From a checkpoint of a small audio embedding model: 2.21M parameters, trained on acted Russian speech (Dusha).
Rows from block 8, named by matrix and row number. Rows with one number belong to one channel. Each number is 128 + 24 x the weight over its row's rms, rounded and kept within 0 to 255. All counts start at 0. After the name is the row's rms in percent of the matrix's.
# convs1: first pointwise conv (model.blocks.8.convs.1.weight, 288x288x1), inputs 0-71
# convs3: second pointwise conv (model.blocks.8.convs.3.weight, 288x288x1, transposed), outputs 0-71
convs1.115 095 [157 137 145 112 124 139  81 145 146 142 127 165 126 107 112 115 144 100 145 163 113 147 146 153 130 163 159 131 124 123 139 106  79 137 111 141 192 128 171 120 136 132 129 104 147 106 172 146 102 153 124 144  74 145 186 112 120 112 118 133 157 111 107 119  95 117 142 110  78  94 140 121]
convs3.115 102 [155  99 126 155  55 130 155 128 150 146 139 113 139 122 113 169 116 154 107 149 101 113 161 117  80  99 126 151 128 125 159 170 121  92 119 135 144 107 131 138 134 153 152 135 144 137 161 116 119 104 120 131 122 146 145 124 136 107  95 139  95 123 115 157  99 118  97  43 138 136  70 121]
convs1.116 117 [148 116 113 149  94 165  99 134 105 136 156 142 118 145 116 127 110 102  97 121 139 142 129 146  87 141 156  96 133 114 169 139 130 105 104 104 150 128 109 123 105 111 128 153 117  99 130 112 140 130 163 137 108 119  99  82 108 108 131  65 131 135 136  82  93 162  97 108 192 126 125 138]
convs3.116 121 [ 97 131 117 137  76 112 109 110 185 109 149 170 106 165  84  68 143 104 127 154 153 172 138 158 118 135 122 127 121  80  73 110 105  85 124 146 137 145 102 130 131 158 122  92  65 105 112 121 102 134 130  99  96 125 124 131 111 147 142 129 106 132 124  91 116 133 124 143 106  98 103 142]
convs1.117 091 [134 107 126 117 119 121 124 105 106  83 148  91 111  86 122 127 109 148 120  73 137 106 120 127 122 112 115  97 124 149  87 152 140 167 148 102  89 129 132 129 151  95 161 126 123 103 146 127 113 157 120  95 131 103  88  84  83 132 125 125 177 167 138 111 135 151 118  92 108 127 148 149]
convs3.117 100 [121 131 115 111 166 142 132  87 127 108 164  83 122 145 114  50 124  96  98 140 121 163 109 127 133 151 137 134 146 152 145 156 132  96  96 131 159 137 147 148 148 125  97 110 193 131 102 145 134 125 116 155 146  92  88 107  93 107 180 111 137 168 144 172 127 143 148 116 158 107 135 146]
convs1.118 090 [160 147 121 124 105 118 137 128  95 121  90 108 157 119  94 143 133 133 128 138 124 129 179 106 127 147 111 153  98 140  83 122 159 150 114 114 140 139 118  61 156  93  60 121 164 129 119 151 160 139 129 108  99 151 112 107 124 179 108 159 105 179 139 131 173 146  81 124 134 112 115 124]
convs3.118 097 [107 105 120 130 110 120 168 108  88 113 123 144 123 145 136  84 128 101 119 125 134 150  74  94 164 179 139 128 177 131 127  65 128 142 110 114 122 139 121 156 122  99 142 170  98 135 135 106 127 120 112 139 160  93 148 132 142 133 111 138 171 107 130 108 164 182 128 131 125 125 117 106]
convs1.119 097 [ 96 165 139  89 127 143 138 135 122 143  93 149 102 121 128  67 129 152 149 108 123 136 134 130 131 145 140 145 119  93 120 153  77  94 107 115 126 143 157 160 108 133 124 129 125 134 110 141 105  85  96 146 126 153 115 146 119 112 106 125 139 104 155 128 165 144 151 148 137 130 127 138]
convs3.119 096 [115 118 118 149 146 152 135  95 178 137 131 144 106 108  98 113 104 134 165 108 178  92  82 130 170  99 155 129 132 113 174 172 156 151 124 165 142 132 163 121 133 127 151 176 157 143 136 124 177 105 107 148 145 100 161 109 139 126 159 146 133 113  81 151  95 138 139 135 154 117 148 125]
convs1.120 119 [144 129 134 135 119 108 128 164 149 123 127 109 165 158 122 136 118 131 182 149  93 129 124 135  94 103 130 138 134 107 105  85 129 159  78 114 128 157 116 143 126 137 149 112 167  90 136 156 109 184 140 125 133 124 111 131 125 112 132 143 138 119 141 127 107 102 107 150  96 152 157 115]
convs3.120 091 [142 145 104 113  79 152 182 116 117 140 118 111 118 102 154 179 135  82 116 140 169 127 139 132 117 111  53 112 136 124 134 117 127 101 161 153 153 121  82 107 117 113 127 133 178 128 131 129 151 123 114 173 154 127 103 122 140 128  97 115 107 129 117 114 128 130 105 150 126 128 100 115]
convs1.121 090 [140 144 148 134 143 132 135 145 139 122 128 118  76 130 109 155 119 144 105 160 143  94 124 165 135 154 144 178 181 115  88 189 101 126  99 154 167 123 118 135 159 200  69 125 121 149 115 113 133 152 136 135 136 182 105 151 151 127 103 122 142 139  84 125 147 115  93 134 115 124 134 143]
convs3.121 092 [119 132 100 145 134 188 110 139  89 117 120  97 143 115 137  99  94 139 124 109 133 138 155 134  94 111 137 130 159  60 128 149 108 121  83 165 118 133 136 147 130 147 136 120 129  76 114 123 104 134 124 200 112  98 125 108 159 142 137 163 131 114 141 100  75 120 144 182 145 120 144 115]
convs1.122 098 [144 152 132 136 167 199 172 130 128  76 147 126 115 143 137 122 137 109  97 166 112 175 154 115 132 122 117 104 125 112 125 174 182 199 136 123 118 106 124 135 132 149 164  96 123 150  91 131 162 130 108 123 123 166 135 143 127 166 151 136 111  91 127  89 134 146 147 106  80 116 127 172]
convs3.122 092 [133 117 116 126 102 111 110 105  77 132 130 151 135 113 143  91 119 145 182 153 132 109 105 128 151 154  95 121 152 115  91 115 110  92  74  85 146 137 128 140 130 176 111 131 175 142 138 107  87 142 116 111 189 147 145 130 144 117  80 125  99 193 153 153 111 140 135 112 114 109 133 158]
convs1.123 098 [171 147 117 127 112 143 137 154 118  85 139 137 128  88 158 133 157  75  74 158 112 102 116 122  71  95 127 140 138 146 132 150 138 122  73 103 137 151  93 133 102 125 157 105 103 120 104 119 138 146 156 124  94 132 135 127 144 119 113 120 120 129 123 141  97 122 196 155 114 133 114  90]
convs3.123 105 [153 124 133 126 116 146 123 116 166 141 109 155 142 145 131 183 108  91 112 137 111 165 105 105 151 141 133 109 100 150 106 107 130 152 102 105  96 130 104 145 149 120 119 178 125 128 148 130  92 120 121  47 168 125 121 146 155 107  80 122 152 128 137 195  95 114 140 114 146 131 124 143]
convs1.124 096 [135  92 109 183 137  85 140 131 149 182 124 142 134 129 134 112 139 109  76 162 145 111  64  98 134 137  98 117 131 102 145 111  96 134 109 126 111 117  71 137 153 125 139 117 106 117 118 123 143 111 133 173 122  92 157 138 124 155  97 156 118  95 112 171 131 134  68  99 131 115 125 129]
convs3.124 105 [ 96 178 121 111  99  93  95 124 106 137 123 108 121 137 132 125 129 119 111 129 162  89  99 147 129 128 139 156 114  99 116 149 134 146 172  94 106 134 123 124 132 138 137 115 116 156 113 128 108 129 114 160  63  94  95 167 128 117  89 106 151  79 128 130 129 108 112  87 157 117 159 116]
convs1.125 100 [172 114 164 116 144 153 105 120 132 146 149 128 162 102  88 100 141  95 124 103 103 148 143 147 104 144 109 124 120 122 119 114 122 140 150 138 111 119 130  97 108 165 135 151 118 127 145 108 121 133 117 115 134 109 162 122 142 131  87 129 185 123 112 123 147  82  94 101 142 142 131 150]
convs3.125 105 [132 142 145 116 131 134 129 132 135  85 105  92 136 131 128  50 114  99 104 120  80 133 106 154 141 109 119 150  97 125 111 143 125 159 123 125 132 128 133 105 117 116 113 127 155 145 166 150 113 129 119 153 148 132 161 104 123 134 118 124 119 106 135 106 150 121 153 151 123 121 164 126]
convs1.126 104 [165 161 151 117  95 119  99 117 124 112 131 132 131 146 150 143 150 153 115 117 167  94 106 120 119 104 147 152 108 146 155 101 117  85 154 124 126 108 149 108 130 151 135 125 129  94 160 160  96 165 106  86 151 161 142 124 113 149 137 138 134 128 129 124 144  99 142 161 129 172 107 160]
convs3.126 100 [133 131 108 162 142 102 100 110 156 167 138  87 156 117 110 192 135 146  92 120 187 106 119  90  97 136  82 138 122 156  98 136 101 107 107 132 134 107 117  99 138 102 112 122 109 131 127  97 104 139 113 125 125 116 106 111 141 132  87 133 140 140 158 106  92 155 136  98 108 137 110 145]
convs1.127 094 [103 106 129 141  79 136 149 125 149 114 144 115 152 125 114  92 164 162  87 142 143 101  93 140 100 114 123 167 116 102 115 126 153 164  90 104 105 120 148 131 101 136 160 117 129 123 135 112 113  84 167 151 111  64 132 132 113 141 105 125 116 107 115 143 102  88 185 141  99 167 110 138]
convs3.127 089 [ 91 137 142 141 164 120  86 136 137 139 120 110 113 149 124 101 115  89 157 104 135 151 117 143  99  79 117 118 138 144 126 103 127 121 100 114 123 132 109 146 133 139 134 125 173 108 100 110 182 114 115  71  88 122  45 130 140 133 123 140  99 127 114 176 122 141 156 197 118 129 116 132]
convs1.128 110 [ 69 129 139 132 128 110 143 120 143 164 162 120 147 150 130 130 169 175 114 119 121 158 119 118 130  91 136 132  80  99 153 154  99 101 121 107 128 133 121 131 106 100 127  89  89 119 133 112 120  89 118 153 123 122  90 170 104 105 147 140 154 136  65 143 105 138 155 140 126 166 146 110]
convs3.128 096 [120 151 120 133 149 132 190 137 149 119 114  90 139 130 109 105 100 149 109 116 138 124 104 104  99 130 142 157 100 153 130 144 138 127 143 191 134 121  80 123 142  88 128 124  82 117  89 101 146 137 121  99 132 111  69 122 150 126 202 136 140 140 141 117 136 106 145 176 132 135 142 128]
convs1.129 090 [134 105 159  80 145 137  95 138 123 156 138 123 149 108  76 159 108  94  88  99 142 154 158 155  69 135 100 129 111 135 168 105 116 153 128 159 122 117 149 114 125 100 133 122 116 175 132 178 141 153 123 127 120 136 100 178 125 144 113 154 101 146 130 170 138 139 132 108 143 138 121 115]
convs3.129 093 [136 176 153 112  59  96 151 132 104 137 120 133 117  96  87  97 114 110 159 145 149 123 152 159  99 121 150 144 120 149 124 129 125  70 110  56 114 147 146 147 113 127 130 135 120 151 127 138 126 117 115  94 179 109 124 110 143  68 123 127 105 133  93 127 149 198 111 182 138 117 138 160]
convs1.130 116 [140 111 118 133 108 164 108 133 128 120 102 152 116 140  88 121 133  86 122 152 133 131 124 105 157 159 137 139 157 117  96 186 158  55 123 124 167 138 126 140 119 137 112 142 124 162 112 141 101 168 127 104 108 132 131  84 106 120 105 143 160 139 149 115 108 106 127 139  89 158 102 142]
convs3.130 079 [154 109 138 103 133 173 121 163 122 119 130  75 131 113 136 104 133 131 152 132 157  83 139 153  81 128 137 138 150  99 119 159 140 207 130  60 132 169 173 111 127 149 115  98  54 133 137 131 100 153 128 102 105 124 111 107 154 132  98 148 109 129 130 136  98 158 169 107 109 118 138 129]
convs1.131 091 [ 79 137 130 109 126 124 149 129 137 161 172 162 161 119  93 151 139 106 131  88  80 101  75 124 147 133 117 137 155 107 132 172 121 159 146 107 101 112 108 109 119 103 126 168 134 124 143 140 128 142 113 116 191 131 144  98 128  98 141 147 127 136 135 158 150 132 141 142 150 156 100 121]
convs3.131 101 [ 79 154 144 144 120 105 129 116 124 112 146 132 137 155 113 110 127 100 119 113 116 126 107 121 128  91 147  74 108 109 175 119 132 173 108 132 160 127 136 117 121 130 141 117 178 139 168 137 109 135 135 130 221 110 118 113 156 123 126 115 105 108 124 143 134 118 143 170 146 131 111 107]
convs1.132 108 [112 140 138 116 158 108 121 126 108  83 115 107 113 132 146 118 135 136 116 164 148 111 115  99 118 124 136 176 144 110 141 178  96 138 128 141 124 174 121 123 120 124 126 150 159 134 117 124 130 103 147 146 119 129  77 148 113  97 142 135 149 122 121  65 154 108 130  75 125 109 136 131]
convs3.132 090 [137 144 109 119 110 150 114 110 176 138 130 156 123 119  88 106 119  99 125 138 140 121 153 139 135 155 115 145 134 137  69 153 149 138 160 161 169 133 139 126 120 115 116 128  72 132 121  94 113 126 118 151 139  98 182 139 118  91 139 123 108 140 105 130 158 142 130  85 123 118 152 139]
convs1.133 105 [128 133  78 154 154 148 104 100 158 129 148 130 180  94 159 158 124 154 142 107 156 110 119  92 125 148 126 101  95 125 102 158 158 157 152 140 106 136 145 100 116 172  85 175 125 145 139 157 104 161 163 132 132 129 104 138 139 131 129 132 154 102  98 133  97 100 160 114 100 120 145 122]
convs3.133 111 [103 121 130 130  65 186  88 125 143 106 108 117 139 133 138  87 153 101 145 123  89 128  97 136 154 129 114 135 114 103 135 121 106 121 116 172 139 133 121 126 115 117 129 156 198 126 133 139  70 119 126 153  78 154 141  88 133 156  73 113 131 143 159  82 145 119 128  97 106 135 135 129]
convs1.134 114 [146 107 118 144 114 125 151 148 124  86 117  91 134 142 113 150 120 135  91 114 142  93 126 138 134 157 152 115 113 168 135 112 155 103 104 127 131 122 132 158 193 130 105 118 136 128 107 158 137 159 156 135 150  90 145 147 147 116 122 113 126 153 140 162 129 156 107 126 111 114 129 126]
convs3.134 076 [135 138 134 144  81 151 129 168 156 128 124 112 116  82 137 171 149 122 143 127  79 126 150 180 114 168 152 105 122 139 119 129 110 129 139  69  75 123 145 120 143 109 117 110 176 100 132 130 175 129 116 135 173  96 158 166 134 142 167 128 149 109 147 102  91 145 101 164 104 140 134 133]
convs1.135 114 [154 130 128  84 107 110 106 120 121 160 156 143 101 136 141 118 116 128 140 120 123 147 145 133 116 144 148 120 111 143 102 141 134 133 112 111  74 108 154 139 116 176  86 119 154 146 205 115 112 190 121 145 151 182 176 130 128 189 129 124 111 127 179 152 111 151 134 113 120 176 152 162]
convs3.135 092 [151  95 108 104 118 118 142 130 133 107 113  95 124 125 105  90 105 143 160 135 119 161 127 121 131 128 108 113 141  98  79 167 127 154 139  95 105 130 122 121 122  86 124  92 110 145 152 148 116 128 126 113 171 138  85 131 128 146  49 130 146 133 148  80 117 126 118  71 105 112 127 131]
convs1.136 095 [176 147 139 143 113 157 156  94 106  83 107 162 124  87 163 125 156 102 103 140 142 133 115 146 117 150 120 133 116 156 108 126 114 167 130 159 120 134 128 165 115 112 179 148 106 141 138 153 125 122  99 118 137 185 133 143 112 142 146 148 137 112 122 113 159 136 132 136 133 101  94 170]
convs3.136 101 [106 127 145 138 107  76 107 113 182 156 138 162 116 145 106 129 150 105 118 104 110 112 145 147 112 156 132 141  95  73  82 146 115 145 132 119 118 150 150 123 148 146 132 102 145 110 135  99 175 126 138 131 103 138 137 128 117 104 122 129 112  86 142 128 138 134 145  68 103 115 156 133]
convs1.137 100 [142 141 162 130 161 163 141 111  97 164 152 113 117  81 156 127 115 145  80 116 133 134 121 131 110 120 110 129 120 139 147  93  99 134 131 116 132 118 155 102 114 122 131 108 109 148 132  89 130 162 118 126 198 102 134 121 126 122 137  99 116 101 134 118 117 119 117 128 102 128 164  88]
convs3.137 107 [102 119 117 132  85 148 137 132 130 118 132 141 124 127 136  89 138 130 154 116  50 118  86 154 136 121 148 147 156 129 177 153 131  97  76  52 137 134 173 117 141 135 129 130 143 149 111 126 115 149 147  69  98 112 182 111 126 120 105 131 131 127 132 128 134  89 123 101 150 130 128 116]
convs1.138 113 [135 117 117 134 113 156  96 145 117 135  69 153 138 146 165 137 152 121 123 124 120 144 102 167 110 137 104 136 146 150 148 113 108 154  86  90 134 138 166 144 137 137 121 123 111 149  85 111 110 132  82 146 124 130  82 132 113 144 128 182 137 134 122 138 108 110 150 125 117 137 154 147]
convs3.138 098 [132 101 135 117 152 136 128  84 188 148 116 112 129 118 110 190  96 110 115 142  79  90 106 111 107 133 120 116 183 146 129 139 141 131  79 147 147 106 138 129 140 131 105 135 101 144 127 131 142 131 110   0 170 110 152 127 118 118 134 125 110  87 152 134 127 141 125 149 148 112 106 131]
convs1.139 095 [104 120 139 106 146 130 172 138 120 116 112 153 129 143 130  83 158 121 143  72 118 132 104  92 161 107 149 126 120 117 109 137 107 110 122 126 168 123 160  98 120 124 163 162 151 149 154 106 134 123 106  96 155 155 141  97  70  97 103 113  98 140 123 101 146 144 149  80 147 139 128  81]
convs3.139 107 [167 128 107 139 142 127 135 136  95 140 151  91 111 161 118 113 119 112 124 118 138 129 131  79 159 159 125 103 141 197 112  81 122  92 163 146 171 142 108 161 139  85 124 145 205 148 145 112 116 154 129 114 140 118 183 129 124 125 184 118 123 133 118 132 117 133 110 136 123 121 143 132]
convs1.140 095 [141 109 127 124 131  73 156 169 138 136 134 138 137 124 138  76 150 109 119  95 109 164 143 163 111 110 127 196  91  93 143 143 137 149 135 160 123 142 136 109 121 163 110 149 105 126 120 124  96 150 101 146 134 134 140 150 123 117  57 123 143  94 115 113 104  93 144 107 119 141 152 132]
convs3.140 101 [127 122 125 126  17 176 187  99 118 120 124 137 110 124 126 148 134 123 172 100  85 134 141 133 108 143 154 150 156 160 112 138 124 151 162 111 124 173 101 130 124 143 108  97 122 131 144 125 155 122 130 140 111 175 103 110 117 129 146 149 133 102 125  95 166 110 140 119 135 149 107 132]
convs1.141 094 [122 144  87 140 148 117 107 128 125 112 136  81 148 149 114 145 155  87 149 132 153 161 136 121 110 123 129 144 162 139 139 119 120 125 126 112 155 124 116 168 107 123 146 103 135 167 107 158 129 119 119 134 142 132 112 134 108 128 146 148 116 130 137 127 116 123 148 151 139 162 139 135]
convs3.141 100 [163 151 132 114 129 121 120 117 137 137 135 112 130 136 137 120 131 178 105 115 170 100 123 155 134  97 130 144 135 118 145 131 113 152  72 159 111 148 162 160 124  66 137 106 144 127 170 128 115 124 126  95 140 143 116 158 102 117 137 108 126 129 144 180 114 100 104 132 136 120 120 145]
convs1.142 100 [104 170 148 122 127 126 129 149  96 138 126  99  65 130 138  73  84 129 125 136 134 122 114 121 143 111  54 165 134 104 104 118 126 159 137 148 163 103 113 107 119 142  76 138 126 138 140 130 188 152 167 132  70  84 149 125 140 106 129 101 125 144 107 161 141 108 131 166 167 126 145 154]
convs3.142 109 [125 137 120 117 135 127  91 115 140 133 128 170 135 152  93 159 116  63 105 107 130  82 145 140 109 142  96  93 125 133  96 143 121 174 152 159 104 125 120 135 109 132 121 121 104 121 142 117 103 127 130  55 198 130 122 132 121 134  65 141  92 142 175  96 152  97 146 198 123 148 139 116]
convs1.143 101 [147 146  95 184  97 160 143 116 202 112 106 164 115 146 136 132 164 123 157 153 150 118  98 136 146  76 112 152 137 160 120  77 142 125 139  85 125 144 111 159 125 135 145  97 150 145 113 104 156  98 143 117 127 131  90 112 155 101 121 147 105 180 130 172 157 137 116 104 112 149 108 136]
convs3.143 111 [132 165 121 123 126 117 119 109 153 153 123 140 122 132 156 113 116 159 117 148 158 119  70 113 106 153 131 121 114 118 123  94 129  79 195 136 123 136 147 120 119 107 129 173  88 125 141 125 128 129 130 125  89  91 223 144 118 151 134 147 111 104 132 151 132 139 137 174 104 137 163 146]
convs1.144 107 [104 155 130  89 151 168 118 103 133 135 147 122 143 126 140 103 100 172  80 172 103 127 121 124 136 113 151 154 142 141 127 146 111  90 131 117  93 123  96 130 119  93 114 138 165 138 164  96 124 117 116 124  92 144 149 122 148 123  91 139  96 162 112  94 130 109 158 183 117 136 102 145]
convs3.144 116 [130 104 119 138 137 117 109 127 181 146 110 124 145 142 134 117  98 121 123 108 150 119 156 123 155 124 149 108 132 121 148 181 140  98 128  60 125 123 104 109  87 133 125  90 105 138 139 133 148 121 111  75 137 140 106 127 112 144 126 112 130 118 127 123 145 147 142  95 120 136 117 110]
convs1.145 108 [158 126 137 110 118 119 140  89 120 116 129 131 115 132 112 123 172 159 119 154 105 111 129 160 139  94 128 143 142 124 124 149 100 132 143  94 142 104 130 110 131 115 154 156 146 175 118 154 106 143  91 158 154 117 191 129 112 183 121  94 132 134 125 100 100 108 137 144  92  90 130 126]
convs3.145 094 [111 156  97 117 158  95 139 134 123 127 142 143 116 129 154 104 116  97  97 135 175 115 107 141 110 139 188 137 132 111 108 141 140 131 159 134 138 155 142 115  99 116 117 167 108 124 107 123  80 115 128 176 105 145 187 130 108 119 154 102 152 152  97  69 135 133 141  89 141 139 132 121]
convs1.146 093 [ 83 150 121 123 136 170 151 165 136  91 157  86 115 120 106 139 118 166  95 167  81 100 135 107 107 131 141 158  96 109 102 177 132 123 111 131 173 149 115 102 139 106 121 136 123 101 115 137 136 171 112 134 150 163 139 128 128 158 139 144 104 145 114  98 130  95 125 144 109 112 140 112]
convs3.146 095 [101 158 124 143 106 100 162 151 145 139 125  98 155 112 148 113 150 134 131 115  76 123  82  68 159 145 117 108 112  96 132 139 115 111 112 105 139 133 109 141  80 111 117 133 116 109 146 109 139 132 148  88 130 105 181 157 149 131 110 126 155 104 139 154 158 139 118 104  99 125 181  90]
convs1.147 089 [125 125 146 101 151  80 159 149 118 173  95 161 117 103 110 110 142 161 117  76 127  98 107 112 133 125  71 111 126 123  90 159 104 141 123 122  97 150 159 121 154 140 149  94 149 135 127 122 126 132  94 141 116 141 133 112 133  96 135  98 118  94 122 109 144  99 125  97 167 139 130 127]
convs3.147 093 [139 140 108 109 152 121 167 163 122 129 115 126 146 129 137 153  86 131 123 104 145 141 160 130 174 139 100 142  95 146 139 173 139 168 132 105 148 149 125 146 133 102 147 172 163 135 166 120 110 111 131 148 146  56 134 123 135 161 126 129  76  90 108 130 131 117 152 128 137 118  83 169]
convs1.148 105 [156 110 139 102 125 118 159 158 133 174 145 165 104 133  97 125 130  94  99 149 112 136 157 118 137 152 133  81 102 155 189 101 127 156 117 151 155 120 138 114 138 123 156 140 113 123  95 119  76 139  91 120  94 155 145 114 155 138 136 121 108 120 118 100  97 113 107  75 113 133 129 116]
convs3.148 101 [146 101 145 134 131 128  99 145 116 112 127 156 120 160 135 173 138 138 143 125 166 108 196 120 173 165 127 132 154  99 191 116 127 159 163 173 115 143 123 130 122 121 130 133 116  85 139 119 153 137 121 117 161 144 205  87 117  96 152 138 132 166 129 133 113 174 140  93  89 144 123 114]
convs1.149 100 [120 113  97  98  86 116 133 147 111  92 136 158 127 119 133 111  90 132 124  86 150 166 118 140 156 136 192 130 112  89 111 126 142 143 118 103 141 136 114 120 151 110 126 124 126 157 106 130 138 182 166 104 119  68  89 125 130 156 133 128 133  92 131 116 152 149 143 104 160 139 161 101]
convs3.149 111 [118 103 138 126 109 115 132 126 157 147 112 129 138 144 100 165 118 130 114 131 126 141  77 133 100 146 103 149 136 137 106  78 133 162 101 190 112 140 125 137 131 118 138  86 122  99 108 103 131 137 129 121  96 152 161 100 127 118  28 137  98 168 120 114 127 135 118 142 122 127  85 129]
convs1.150 092 [178 126 102  95 119 115 113 118 149 124 119 137 125 127 154 146  97 141 109 123  89 126  99 161 143 139 124 168 130 146 153 144  89 129 134  86 131 132 110 112  76 118 117 100 123 175 143  89  99 105 124 139  87 118 150 141 137 116 115 136 129 150 161 102 121 116 139 155 119 124 166 152]
convs3.150 102 [115 177 125 135 145 159 123 121 119 135 131 109 136 101 125 155 132 116 154 139  76 111 143  88 111  63 140 117 187 121  91  95 125 134 139 175 127 120 113 134 142 154 139 109 190 140 135 100 102 131 139  94 156 141 102 147 120 106  73 150 103 154 109  92 106 136 129 155 105 129 122 128]
convs1.151 103 [ 91 128 132 198 160 124 136 147 142 124 171 126 144 132 118  64 139 141 138 133 149 110 171 106 164 133 106 116 123 113 136 104 133 111 153 118 120 150 113 135 108 126 141  95 134 133 156 129 150 140 103 111  97  95 156 144 125 148 195 115 102 144 107  60 141 120 158 126 140 155 124 119]
convs3.151 111 [120 147 119 131 211 119 144 143 224 103 135 120 124 104 197 172 126 147 141 100  77 109 106 125  93 119 105 137 152  86  96 152 144 156  79 118 122 135 137 131 127 112 127 149 167 118  93 123 113 125 139 143 135 130  90 128 109 133 185 133 142 153 138 138 115 139 141 132 113 125 149 139]
convs1.152 091 [145 125 115 140 155 100 134 157 107 126 151  95  95 131 137 137 124 153 132 176 133 156 149 141  95  90 131 137 120 119 119 139 114 120 124 164 146 130 119 153 121 109 163  81 113 155  69 111 164 145 102 107 148  98 149 148 135 106 108  95 119  78 121 136 141 162 114 142  82 101 159 132]
convs3.152 091 [152 173 142 129 156 135 111 132 135 112 133 129 112 112 146 165 139 106 169 121 190 131 101 106 113  86 143 123 109 142 134 136 121 151  76  98 124 147 140 147 128 140 123 115 125 150 177 129 170 125 140 105 169 123 145  75 169 108 142  96  93 138 144 132 112 116 129 129 115 162 184 129]
convs1.153 094 [154 110  96 145 160 110 159 103  98 144 184 148  77 132 119 145 110 190 185 107 132 124 140 140 134 166 112 128 146 134  85 117  57 120 118  94 141 118  99 122 131 176 122 145 104 153  95 138 154 106  85 140 173  94 147 106 143 137 138 154 108 125 134 133 153 110 138 151 139 129 147 102]
convs3.153 098 [140 152 140 123 138 192 152 136 164 111 108  92 142 106 188 165 129 172 125  93 138 146  69 143 104 144 120 101 137 124 111 120 145 140 116 114 145 117 139 155  93 134 118 122  77 142 153 134 191 140 139 162 150 144 207 145 105  99 106 152 116 160 118 171 161 115 127 137 120 135  98 167]
convs1.154 090 [119 132 129 116 149 151 132 116 124 130  77  72 111  89 142  63 125 133 139 113 109 117  82 110 122 101 134 105 119 157 115  93 139 140 133 150 117 109 125  85 116 138 124 151 150  88 135 126  84 112 185 102  93 134 116 154 151 159  84 173 198 131  66 138 117 157 140 139  95  72 100 143]
convs3.154 101 [129 127 125 142  71  98 182 135 132 125 133 111 140  94  66 131 133 155 161 138  97 119  96 146 109  80 157 132 132 154 135 154 108 116 145 116 111 159 132 147 108 167 116  98 115 107  92  92 103 112 110 142 145 120  97 109 128 150 129 161 176 106 149 147 121 121 145 142 101 145 142 108]
convs1.155 097 [154 157 119 152 144 118 106 113  98 141 126 135 149 139  80 157 139 143 105 136 121 104 115 116 181 136 146 144 131 172  96 150 143 108  99 158 177 111 169 145  89 132  99 113 139  80 107 127 142 122 145 112 134 175 125 121 146 154 118  99 143 102 133 142  89  83 150 118 117 100 102 134]
convs3.155 096 [ 75 117 125 171 125 167  50 132 129 155 117 115 122 145  78 124 140 156 120 153 149 116 169 121 144  80 128 124 163 118 147 141 138 108 142 107 143 135  93 131 137 139 127 121 186 126 114 133 155 119 129 122 113 140 201 100 135 110 114 125  96 165 133  95 100 110 174 152 113 126 132 161]
convs1.156 088 [126 117 168 137 172 132  95 145 109 119 115 148  89 144 147 171  88 116 134 128  67 135 119 130  88 143 128 151  81 174 115  99 110 123 127 107  97 119 148 122 139 134 144 146 125 175 154 137 164 114 112 134  77 128  83 101  67 147 136 140 115 151 119 138 121 152 179 156 125 131 123 118]
convs3.156 088 [120 143 117 119 141 154 135 156 120 110 124 106 124 140 152 120 102 103 101 112 133  96 112  96 157 123 135 107 116 105  87 167 149 147  72  89 127 108 122 132 148 140 112  88  74 179 122 117 107 146 144 140 102 155 115 152 123 117 101 112  90 102 129 170 103 148 140 113 152 166 122 115]
convs1.157 095 [134 112 101 127 170 131 119 132 122 168 112 106 150  96 104 115 136 138 135  76 111 118 144 139 106 127 104 115  97 178 173  97 136 118 153 118 115 143  76 112 157  87  99  93 112 156 182 101  90 123  97  90 133 165 146  56 150 107 120 129 122 100 145  72 169 124 125  64 117  95 148 129]
convs3.157 091 [124 174 137 148 147 120 124 128 125 113 135 129 147 151 188 177 110 154 152 137 181 112 156 157  77 135 106  93 105 149 133 123 112 135  90 105 130 143 133  88 120 134 140 163 111 113 128 120 102 145 132 192 120 154  85  80 126 157 115 122 156 143 161 109 130 127 109 134 154 162  81 129]
convs1.158 110 [ 85  92 131 116 115 172 100 153 116 118 108 102 138 102  96 132 144 145 137 106 138 141 136 125 165 135 101 110  93 141  70 129  88 140 133  94 121 165 111 164 116 132  88 129 122  98 137 149 154 158 130 121 149 109 136 146  94 170 129 135 116 115  91 139 126 130 121 146 133 102 123 150]
convs3.158 105 [129 162 129 142 124 133 161 145 142 108 126 155 128 111 136 127  69 103  98 134 145 146 129 154 124 158 135 113 110 120 123  83 143 150 111 161  91 127 128 137 109  85 110 122  58 111 124 162 112 121 114 189 159 160 132 130  92 111 176 124 132 118 134 126 149 126 108 135 112 129 148 133]
convs1.159 108 [132 161 142 135  98 116 135 141  97 117 132 130 100 118 134 111 115 142 118 166 119 107 117 168 139 165  82  88 106 184 134 102 152 119 144  60 137 124 132 112 108 130 129 170 111 143 155 141 121 156 122 110 112 127 159 115 146 110 108 128  97  79  90  76 109 123 117 153 110 105 131 101]
convs3.159 103 [ 88 121 141 133 135 151 114 138  81 131 125 111 146 165  86 157 103 175 112 128  97 116 130 138 185 135 127 124 111 165  87 161 119 117 122 117 163 106 125 126 130  85 142 144 155  96 136 121 152 128 134 128 148 148 165 118 155 121 184 148 109 126 131  95 161 160 118 141 134 129 149 176]
convs1.160 109 [154 119 107 112 128 137 102  78 138 120  89 131 117 143 143 159 158  93 140 101 142 102 113 122 148 148 143 163 123 152 119 102 167 142 127 167 110 126 155 162 137 117  84 159 159 114 131 141 146 103 132 113 155 112 141 147 136 110 115 163  94 113 155 121 133 164 165 181 144 151 124 144]
convs3.160 095 [138 136 163 128 147 158 143 110  98 131 114 110 137 127 101 164 115 148 178 139 162 110  78  92 108 168  81 115 152 129 193  81 121 137 109 110 126 123 162 107 125 117 134 140 206 105 111 116  82 133 136 153  99 142 116 147 134 124 125 146 117 103 113 124 113  94 121 119  95 123 138 132]
convs1.161 100 [126 117 128 151 128 121 124 128 122 162  90 103 149 128  99 135 130 124 110 122 113 173 130 108 120 105 144 146 105  66 143  98 171 127  98  93 197 100 119 177 109 127 150 124 107 108 110 142 106 138 155  95 100 190  84 144 151 132 158 130 107 131 149 131 133 140 136 134 168 141 153 124]
convs3.161 110 [144 172 132 122 122 112  90 110 111 144 126 106 150 117  84 107 134 128 101 121 161 107  52 130 174 163 148 145 128 156 156 139 145 181  85 166  88 120 124 124 147 108 121 127  82 186 147 132 114 116 126 116 108 107 133 153 108 131 146 131 128 121  99 116 145 113 155 104 130 140 116 143]